Rows from block 3 of a small self-supervised audio encoder (BEST-RQ), named by matrix and row number. Rows with one number belong to one neuron. Each number is 500 + 50 x the weight over its row's rms, rounded and kept within 0 to 999. All counts start at 0. Numbers have three digits each.
After each neuron's rows are labels from the 100 clips, of 14976, where the neuron reaches its largest size: "loudest" is the band of the loudest frequency at the time of the peak; "strongest on" is what is common among them. Only what is clearly more common there than usual is listed. The data: single notes of musical instruments (NSynth). In brackets: how many of the 100.
# gate: first MLP gate (model.blocks.3.ff1.gate.weight, 672x256), inputs 128-255
# fc1: first MLP up (model.blocks.3.ff1.fc1.weight, 672x256), inputs 128-255
# fc2: first MLP down (model.blocks.3.ff1.fc2.weight, 256x672, transposed), outputs 128-255

gate.550:539522468583431398433477524526531504549514551534535493483470597410442446520514436526552447523435484544438598462484495523513480458511473522501416499588532492459467463487542596463560515531460526473496475421439547580552420490515553496400426522546466559488492510445489503451479502517469535446437544480367504525467537487464533494515513459616504404506539525550440456475498477538569582516493
fc1.550:579512534478546530474523477522466622547513480563502570591418471500590428519466527502520624461486450533548532599503480531473436527418443535423562459523532489460463529592563508492372557544511505457481570522601462431430515530548465548544510439578553499405545576415470588553457603541518568560590372489533424502539507510466480486503496483429393465477478510481540479523609419521503476466445
fc2.550:519584477531425550523592482458518490410496523514553487511516450559553573451604599510473458486526541529547522404509469498473462496491509599476537477538435594463564520527503560523585462585482437537534522442475546457547459469487439518481518485534512520485553479461514544536573539532584480572454485470484391475546504443446486527493470451490569552500567500417488560445474452580466534467449
loudest: 250 to 500 Hz (51)
strongest on: octave 4 (46); vocal (37)

gate.651:533496458477488546513486453483495485472546493416468490445478508517600505454519404401510486458529457550556497578491557516513554519547517511518524552557454446552438490512489461520559431493414530509521492485574501494538482496579482486502423488584551403567584451478569530377499466554604561427495437506531517550587452436559559452572502451392457555456521449464480483448505511435415521404539
fc1.651:558497513533523459479440515495502513485486540562467519516420486429425565481488464484482436531398485380413435512541495486415598483565488505437560450537452479583445454531472527478534520504457461498597570416496434430562397486499561576499495432485562483497598519509511526435495550478506553545525468583452511481447573543466524507447422524498476525474503502557502441544449550471440546503367
fc2.651:553508457568495556530543433565458577492410507371570534531542450524526472449474546494471411566457533498509522476453474496488487522462453473398428492434552517509481566478534548500459495499583561466435459552458570622430586511445396502521591575555476544501489458545537575464535478530516503448440559502525570500508503523534410478574491562478584496517545521472464522476541423494543520452488
loudest: 500 to 1000 Hz (32)
strongest on: guitar (47); octave 3 (39)

gate.386:559518579511517475471613528501544466497599479452520531536461557549471489538424440516488477493406436437530587422515445596542482588518442412454434442490611495531516497393474515544405487445521598454492555498507504456487440512445501462526522593559474502561514468425445495563483477531501528539530596543469446470587522555503413565544366496470541493499464448500491554529471462495454544470630
fc1.386:480509465528546411549424477587494525464492500465470548580461507468436483487474476475525544553544478482503563501572503477540549507488541514528516426474544501520518435568561447402502465493462517548515528517521501470438446530533487527548504515568535458581474634499526494456439546487567571533574576593454463495548571576441536543480519524477493550545543433562523520488652439447543502422584
fc2.386:536579452500505487564488523443476532417505491518548516449453374505466468450503577518442503435516500520548495484524477598537516511493408527536540540528579579462558516441484571542587484502507508498444549440515437547440511477527490505462545510478523501540535388431484492486589474462474525525501480499526419539493495483551416460482488441556479426581415513505469548555446507541372508551418
loudest: 250 to 500 Hz (40)
strongest on: octave 1 (33)

gate.237:443568476378508480487497567484465510515477508569523538521416458533421517507498455436548506581567511416555472593413496510514431454482604554547558512483503452549412449505484414435412500592520513613503405429564479495399525460452554410551479517488536534424470408556480467524665528482502436486472516510541632474454494528477520550545463474504563502485465474495530398518484474561551527487498
fc1.237:523455478522428527444438510481573476522515539374537513411448479454526520458449504525475490491535479547454545477515498464393580500451507513488512514495470550475533596470468495548540463540506476446502602593442451418580481498544476499533558533470498366575410579526527557438373443497476500423456468430481415529521463436573476489446456537531502441522583535516544619438514497485417479471536
fc2.237:512396428440481465520454513504472440436446468471536443568459480549484468432502548565444489493458423482482444496533489448563482468613504546493504478587478536503433471551496435535478376527461475567449526508592407492518431516397480486522474458538524515554470438530322430420535580516508471492551483502538496492468529471527595509583523466500551452510389500510429486538545581547534423499535
loudest: 500 to 1000 Hz (39)
strongest on: octave 5 (37); pitch class F# (28)

gate.251:508515474401474514585476492430483441539478479561595539519544416514451431469538417566478477486508494451439447445519497428477386510504524414381452494577522507565552503572514524581523437558514525578560487472483546542491485577448568441522542376502478533532564436447491506442490462475433522586497530541540554494531520466510494495539534517500533464432413484502413521510490427445569551538523
fc1.251:484528577491501500486558462497428451531477502510505406580467555473560483505467427555494507413440507541464473431471536413532507437494570528604513545459461477435502512471461519521432530570520494506466442593433560535444588468411441514540546551458556487615589543440568543492425494558531562520444505425449438547561420483468484549494429549446548524466474513518434560461482458537504434522576
fc2.251:527422467489510595477510537513542511450572437587429433329530494547474438480487581459417471599504504559488548500459516565507539527574414515491407533491497507646543550469525558484534462481407496558510504451555537556525499527586501555490571420430509563505511418489477484540574452423453445459460512545497470441462524500527452557547507510614473489459534499520443517548458569496400490405426
loudest: 250 to 500 Hz (45); 500 to 1000 Hz (31)
strongest on: acoustic (72); octave 3 (48); octave 4 (44); string (43)

gate.384:501493567557516493474489440474440480507452535516486558484406539489615489458558563548459507592466607566510406510535477527507538515571508486470489526540462438500440493465590422482475495502474608526552508541544464481486600480457527590534485468472509491451570424547501551492502497471517526550424522527509487537481584502586555612556523454426499523510483582517447501538586470528511471426526
fc1.384:519445550489459551535471425496501537567459533486455586596478620472601532517595550551473433549483461502524457541502556474568522545442490472525503593515468409561439547467464474459432516558480601529570509515588414478500535509494537551495438410515515509536589503483474552548519589468506479465451549502516498476529592501540497484583541592436492543588468510521497510473500461557502574435411
fc2.384:485580447416461467478486546479547499442424509464517510476504556656450564507465508535471407517473596516515538549440508628531427571448422470502597506441457581523535536514516493584413576449526445541422515505528474438551473484537418534543472491467556503542409404535499456582514477515513529508559531370525532556432504497416521464458440525478430428397537401493533525573632443542510437507557
loudest: 250 to 500 Hz (61)
strongest on: octave 4 (67); pitch class F (26)

gate.627:468496538490499518441450507575611513481489524453550494449476535455537446469475440466550467495568482450506586553582449482469486548513491443541523487558503535554544469454493514486470438436391440549469433487535413464514480533484541428456442436622520535604512491515534588519566534514440473552511495542490422468425525528422501451444507512536478489533526560605459564466490561441479484469535
fc1.627:524455388492571494574555511535433550514419506502370584473471450519458392429506470572449559551445437474486502492447414480524565501571513487545602451502521372498520516419406525513605509487457470425472521521509502454467637582493505426465578563494529583521380494450477419545529531528387536544550426509516448463499493535553487503474399536622489419536522447520435466531485525465450532561533
fc2.627:477443463543468507474539415471520413434532483461494473537528546530574582473518456481470523441490530513509562484454539474497591567541447534533482559462445542505545513531546440510425424472529625511519584514514473521501428547597483545504483563475575503473502542590521567418515421454530412585522494503493483456474486404449513582536477471424483434488539523509583589542457485546523454446431
loudest: 1000 to 2000 Hz (33)
strongest on: octave 6 (37)

gate.14:546530592460386472518566521581451426427543473514494517558546412524548539478539517386508501519463585405526444424494558437528461440606493562480584449420502509462547505521544525404507420411550549580488473603528565491630472576502526511445503557522408552480453582486434560498403486574431462568499434488554477505498440430497539447551525557543573519474409520497531430442493554500518439529538
fc1.14:435471510543462592484511466516539414503569556524545466499483484480606440478484419587559545594569418561545478498583442541504468564472462389504496463464458439490487534452567562582443428467473498394480452434576640461367515471542403564468566569600565434430537388445500486579426443476517528455528463520533493446517433544607477457477473479570488492505517513587463569525494413543476566452530
fc2.14:449493466518557456525537556500457469517443449565526516487375405488530509456516542400593529405511514434489546517583480559506453494618453503501525556456588544425460532432506472535582481513510496448556486568553438570554478534454495479446513463475522446439511426473520502441509459512552410361547548516538641449494544487568454483522499459503519471489434490487484511476621545495485549535492
loudest: 1000 to 2000 Hz (31)
strongest on: octave 5 (43); pitch class B (33); octave 6 (28); note: B5 (28)

gate.576:515474522520534379568462436467467532562515472592564568643440519475486505460503521532515467482471567491544560491531514554505409595464477475473494467504485529498488604550487509482502451500456488548483503524457546474551486397586535388485563547512560522454499392531480516508613556500521428515537547633569459490453449480474535533570537597509398600439532510427492506520535440557395561517540
fc1.576:513540474531534416550434434469436492520528473449558561535484481495536521513427572548433503534491548516484524498546516490500513546490447445437457501507448485518472583513487473394559397435453439550453486534483549452603501563524558479535562413522593557467443513562545509484533605529538485548508527504540432422502487525378531534520519536484355523408462522440519521508487395601452570458580
fc2.576:511622510541423596500524485508526443498514561506479460434616514518424531573512442489467455495546437554481519514442442502460434489552554491503402502458503453513486496416545536572415574373496478408479488487546503349536515498458461475434472510566473528542526391489464472450543475521476503437521611529460521560477517524489443474457527448424567473542554447547494447543455529535519500473456
loudest: 500 to 1000 Hz (41)
strongest on: octave 5 (47); pitch class C# (29)

gate.249:576520576540570495512457543496495489586517517444513477527526491427455583566564549480520485533534527530378494474602600449525458522476535471474472477529397500521571460542497506443484597551408561588497572461531483493477467502503496590449483478514532528447492482506485485475590477584512392502496521473499484520504500519518504458465426468534498528509497527446521555519560488505548524464467
fc1.249:432492502452465517511525504484524445538557545435496525475441383590557492527613487546557553572582456437435659531423469489514448501605449589526597572543527562497552486564529436519538444563473474572590518449473450505485520450483538407470516479423382467573443530460537558597493514535536453478544545467468496528579498412480500526521439445529554523608573474542443451444481500470561479437518
fc2.249:564474520485545462449544574457520546523489505499525530503544605481441554553543525549530589481570529465526573478495560520518433524443499499533432541479485644518484449469498509449489466543560566501471590533513545469528507560567524597450481461551552523549530517545468495490420549470502477542478458582614526538444559551500554497513547519516495475423502454523542513557520510434539507444573
loudest: 2000 to 4000 Hz (34); 1000 to 2000 Hz (33)
strongest on: synthetic (73); pitch class G# (43); octave 6 (40)

gate.578:536506525459402546532548496527484476537446538441501455365496414496521573575475465431453457491484471533466547468553559410414548538515475455391484478442503529531503459497474501609453450475475530536537571450450450472446623508341440590560504539495477461534585522468549523398515504538480515496523499478478559507500434426464371454520538502559442496526588503466514458481498573452483523523450
fc1.578:458444455518513445418525443504498496450516456516430488524503387513460509496553429522404469508549509410536502462393550463498527447513471506464407474465417442498421481501452484530535451412550563516486480589529556461523461450461501403438455424471479551544504495543451427476535442555439537529472501443378502531536456563492577439595447544571613505450490581456514510397466506510493520550506
fc2.578:580538556466473608535426458451448508517448586392523567543488587470425492426518590536597529535538565440534498504500482473533578436482467412572459543412508563570471475525545518518513447598416491492449523392482458572421486554510520522507545530519402556518511475484550570501440539488457580456591496522620479492467525513526498540470539499432465520496504449495509489478532610472510493459530
loudest: 500 to 1000 Hz (37)
strongest on: pitch class G# (33); pitch class A (30)

gate.308:477549454509524534473476401552562530500600580550465555513447541548439520448478514527490531542489579477555532469515466611410602512438445398525524549563470409419541428528524483578520535478537468570492587609449587521453491569525508562475536563458557406494614482472473491491494451560475513563559429520470482496516475542505615418473464562498524486449412452425549496479499495565455501400382
fc1.308:542530529526584406455444462428502525538513503451520520468530492456431509457554494546561489566497460458460432534546534594454491475468485455481583486531528484427611441389480420563534569565423473524561543456515540549446515550506490516510548434431421521437582497446513480457534421451424593406435575442466606484468538503586496600447489585442454493495557559558525556427496546451520551455536
fc2.308:378554421554485550509500469464530442412519556454494564380511490538425513524431510461516529498516531483460558582479428476585527473524566617446481465546480506463481602521489578526547554543535486538436534527523566501512465515572468419431443414457526479516501514491440455464507474435504460525406406493507527493469598500529436529520489494543467440511435578437581496593568463503528473489463
loudest: 500 to 1000 Hz (38); 1000 to 2000 Hz (31)
strongest on: pitch class F# (81); octave 5 (73); note: F#5 (72)

gate.82:573395499504518503461442409494520438500485466573456545454490578567499588458465503499597548491560610499590440480516491449576469481467516509448490538529474482423404491513438518433607505544466454473405534494518461478528468454479511524424503502435483508509605459361516589442575508500455422518387415579519500552485473462487602460546566552481437536470470512531461589444433503561419554490458
fc1.82:533495461499602575505374452492431447444449577541498503363526532519479486524519516524452545423409517476519425563523434443518559525479476366431602537526503524457481551502502601467479551483494466560501493602457557351528501477544440555471522398465461476446561572472490473455511511500539481494496421410541492544438437469493566537516500509524534411569452545594466462586497513547438510430535
fc2.82:468481553506321489415585465607441569526524446501496372533526413497450524582561451518502467515580473469540482440479529441540466533519536500435509485496534542537499409482466503516525527471551473509532514495446488560470486521500401556469508512502539503529513569457567505439500524521539569527457508511459482466463563551481440369454539564443514441460543466533540447364411581519497581503542
loudest: 4000 to 8000 Hz (31)
strongest on: octave 5 (39); octave 6 (36); guitar (33)

gate.79:449535461442460415417507519511575581524449442577461566542524410462416469530504548448507465452586465458441480432449513386484445534473487495461541449438519522545514501533464313446563546467508485518409513506509601477555524521477445454442431443429504442454509494459525445467532486532447550565608544545531474615499477541465578617477578461469485482457453530490496499507522548463607517436468
fc1.79:479451527487534522443497520524512453482568410519564544426527460480512469479538486576524514525506566572461453441512410462446385477447542481637483495430466558553471506518465501526568504432521477512429482508568536499436535435515508483542492543402453455470558505460481552544526550559469535583497605412501500598474453562491527482567477390550474546418398613556567535467523494466463575438523
fc2.79:519456472460401486490453417419479467532433505510452521485519537442432459494451451536484516510488532561578538613524479541541540455534441505449507538441379549521470536476533524566541488526431465428517468478489557462477645467469459494462463487465545437431472478484641448477506472453470466461545468453500504456492490477519516516456469597516541437509571467544559471462584436477451451506568
loudest: 1000 to 2000 Hz (45)
strongest on: octave 3 (39); guitar (32)

gate.494:453483530559474499466512533525499513551500543517536506457472539459466518587519454514437645501507489505585437565535495563433479469525469552460498470413514602576538555430451548490417499465481454524569475465557501454472538477483458525460514607431478474379465563464534550563551467505491456451461631448470411479500507424475466522538478562519552517459390475438446500483492536481551459392475
fc1.494:450425463420517476389566508451424491551522514482541452529531603518496549574535463486452477440497487424556499534531430522493400487581457487511463490402435518414491538526529553500529576456460423590448467502473516396488602479463479421474479475494484511423510565566482546452553473471553528474550550444496466511475530488408482496393476588534418499465557509502508431420482614415594510404548
fc2.494:480540547583533496551523506481377388561552475453478508524522475364510499466464494509595497590499488542534513428477533465468478570501534479481433556469498594521523522507534452521570444561504439478472507565432504481486575609603486515546483589498464516588514495467464481455520492462488523451576424539653439494496434523644538537576560460482493425586485493621492516489512490512518543617533
loudest: 500 to 1000 Hz (44)
strongest on: octave 5 (37); pitch class F# (31); guitar (31)

gate.475:481534536477539570479486507479607649418460514420596519366532492475497504396521575452488472493561557519493444535480503446566472520426415500466452374570484540476608570478500492504450420505470448511493469484569488506553477471613512426399465495577512431441473570591490492417498511496497428506514582428459466538521466464569512477462509491439519393410479608476493569549387561591477518504541
fc1.475:465532571490587561493546447503465439551470509572540511381483507493556443467497558555536533468516493449546430474537551507517428509515506515464496533495469447498480517440434527538528500454417592468555465505492497489452523494437494505496456521448494462504527473442457530532458463479563531543466489553585484572442538554623447511534533549537566517560528498502566494486566458593520495426547
fc2.475:439532426466571421552553536522505526547440468517510485500480508436581492512460388466435443401528445493458559483589507480494436462527564501495459427456494539444484429504500516405483532599514526522488519518645558474525609421525526454478571413554557574519576497522490529591536562478503449505540446533478483445558502529479569527480431441530502449483457400526474455422480460591450541687505
loudest: 1000 to 2000 Hz (29)
strongest on: guitar (32)

gate.461:498431491519551497399501568519489457495521561535535536505498605526539561474468525479481543454545515310509544497415546456574502394461507450510536479627430500510485540518471543437554448580521552530524541532487511437539573458497574559501460444506530495598482578439524358521513447471513449534490480526482487541459497541530530523545480423440511527472470474476536532539535479550510483575475
fc1.461:515541446441509432495505524543431463487450581445540487439545512463514523519461539434414558462551433370494499530429592545538522500453507520531473482485478520555539522541489479498545471516501628530416553492513514475626516432498579426492536491468522488513481529487518562448513529466458465495389512597567517517552485536589516581514452453529577504477556530497528512462543438529599491473452
fc2.461:463512554503451500497433405451549536416518383447515506498542482458525479549626534528579405501475515478523434472474509523447423447466540393511470534486490561433565455476393533528457482465494446519504507470443453582488458473574485495553425469528410539560512518597450548424512554569509546465637384493517477536506524429513502498462521572479466497565406434631530530481515536453509512468499
loudest: 2000 to 4000 Hz (27)
strongest on: octave 6 (41); pitch class E (30)

gate.580:478478491560505562563534452374455477397493504500523480451594449449498537457444499490409530509509412549496537508450519446538522468580521575578482492498470499550505501482485567528482447526462446544499520433456515463446516462422529415508539479448524497478565468495468550407371490423485467567473533457529526502462510469568525513526436511471473471555516482497466565565549471547374485523450
fc1.580:567563489524485444484477462657446551566535431490529453508441523605566490545547492527485486524499583516446589511573542472506458414515515502452486509517611501484525489544469478467541637487601461435426490564509546511539420586606449502438550535478548479445456389459548495497547551516512552423475516516525478530523556462450486568460515473493555456566468488527476483503480436508525512480499
fc2.580:509455497531495526462561525477425434505479455538392558432556532398575563480533447397452451520524489460460536517479526514384551419418487472462471446449470474519435447489385549546482467490437476482439511512394519461539451487429564521399444454529501523542508491540524526535439556539463519536539486485471520493548523450565519524472580538522513413566381394476438511477460405499439532581457
loudest: 250 to 500 Hz (35)
strongest on: bass (50)

gate.488:566520445527406581509579525551609443483462451431465571498511571557532460495568500520486531477517554548495498504423502455510538535394629564494517578519555524491467520499537431524554542550457491537460520489519596526423474597414498449495545472551495493505593501483478373463543486495551463575501499580476520495487457518553500465529511501482516461536504594472510477429485478562508436513471
fc1.488:415536540506472487590502487524502446506497507489404558477493535482583435455494399464576449508517443508559525447509493519418422489554548498483489544516437536566473478419462552442539510435516464482513492530547523581521534570550538499366442556540546485526452439545471555584532491475401493494482508519487521458583427466585412548528507533439554541529565450470544536489519543446505543472554
fc2.488:578584450575493502527513517527494617448489485530531585530476419469425495513499528511459542530505516483452605536587524476523440562512498543526536577524466512434559476488579560497461561565503585560503536467492612473462497483418498552481582376453581514446515587522537441483516490571525514564536576510485512574572615590562555510465450404556413552466410538559426552515414476557544498572516
loudest: 1000 to 2000 Hz (45); 500 to 1000 Hz (36)
strongest on: pitch class D (48); octave 5 (48); note: D5 (43)

gate.376:554519590523479501480546474568577506481580505465458550503494461389547493542571521428473448495496454536505419579544477547423355448460472422547515462543339479577443401481442551560442513575564510530522547530419514523559468451472554482484472583456500516448479506573589445519523433552465448533475446516539626466562458401587512530456477460462494502521496552522494440429496507524427534522460
fc1.376:599470445491549430469440405545476486452480514437527440492566562621471581507429499574565559529501488560561452389546537520459529507506407495458394530450535488599510526528467597439450557489493592552487449509509496438494528525476525527442532450568518539411561460540531504447548466489426414526583560472475450525560420461456484530381449493567454438580488543591612520539510466480520428504491
fc2.376:569483535550504552551546567426469579570489519448482432544442448476445476547592533499476502598451491611504543461493572508501395582539491567488532442545500477529497465549488503573512512396559489377501603476462506466526404573475561617490460558514476532442443583462475528475500569536587469513407464419445660540361618483474482444527442515389476491507508508459527514600507538462477508491545
loudest: 500 to 1000 Hz (30)
strongest on: acoustic (70); octave 4 (39); brass (31); pitch class: A# (27)

gate.501:449476470464536593421494497450449453513508575495419529584435496495486571503469506428618569526522612510440504576468433430549518542496512474551401532473466448492446504446518494437502495466421463424567431511582576441508489525478603477493447439510549559508633561537460423413526450516521507607490423477526485517506428540438502437486420538491494531418567499519486596467485431446518428583456
fc1.501:546457499494519518523576561573515517480473539503509404530467549456415528567539491463529526573548551572454400470456493549518493528418484531520529433435544559426439544458493477388495549516501559450531456475533467561510471430582558580500492568543520392554522491486487453533502429542456464491577502551437503544550434498515458476531453526465533596460482466488570447493543407488437537425511
fc2.501:467514411563465483433474477466494482470579591578435575530473476583424472481455542463521502449500434512391536540485519556528485462475496495530490542531532569513411513451494452585511534509451472524565463563561500493377577399436517475452545452475488444422526452511486442545488548423576348566469495549539518475490437545541499467569476425432479533465571506435484553355589562492508455608435
loudest: 500 to 1000 Hz (30)
strongest on: octave 5 (36); pitch class E (28)

gate.329:477536403492527506468553502423477480572490451542557541448408521495567465562527469517601477573515539454492539488560497551502466496545494509489490440549555428485547473450478528448446506484445557577562480522518562550373481550519476433550510526491520548481528511527559361628514490564476543502545564488444546514497425501591486564457451500421491578460565520456546460509499531527546423579506
fc1.329:512534498450561429484473531520467523581592517550550564476480488424590555499528479405474460569515577539559560546412497575550470522450421477576454443493562470519493456447543550540442460562521562571575468483447375484415481419531489414548499444506484428455520468514511391542587544468475383527522515470502420517401467551484506548456508493538562513453481386475586576560467480565459516514538
fc2.329:454447501398514496520572394452591511489513526446417478507580522409479467538515417559492621470498446490479438484509455471522503401464444618429523518434493546464534567637503520509474535513471450607497535446599592448530432502539588543529487487458401402470522592471545552502416486477455516521427463505489508453551550492512522464590543509543511534503549533545488458527542427364492544448525
loudest: 500 to 1000 Hz (56)
strongest on: octave 5 (59); keyboard (34); mallet (33)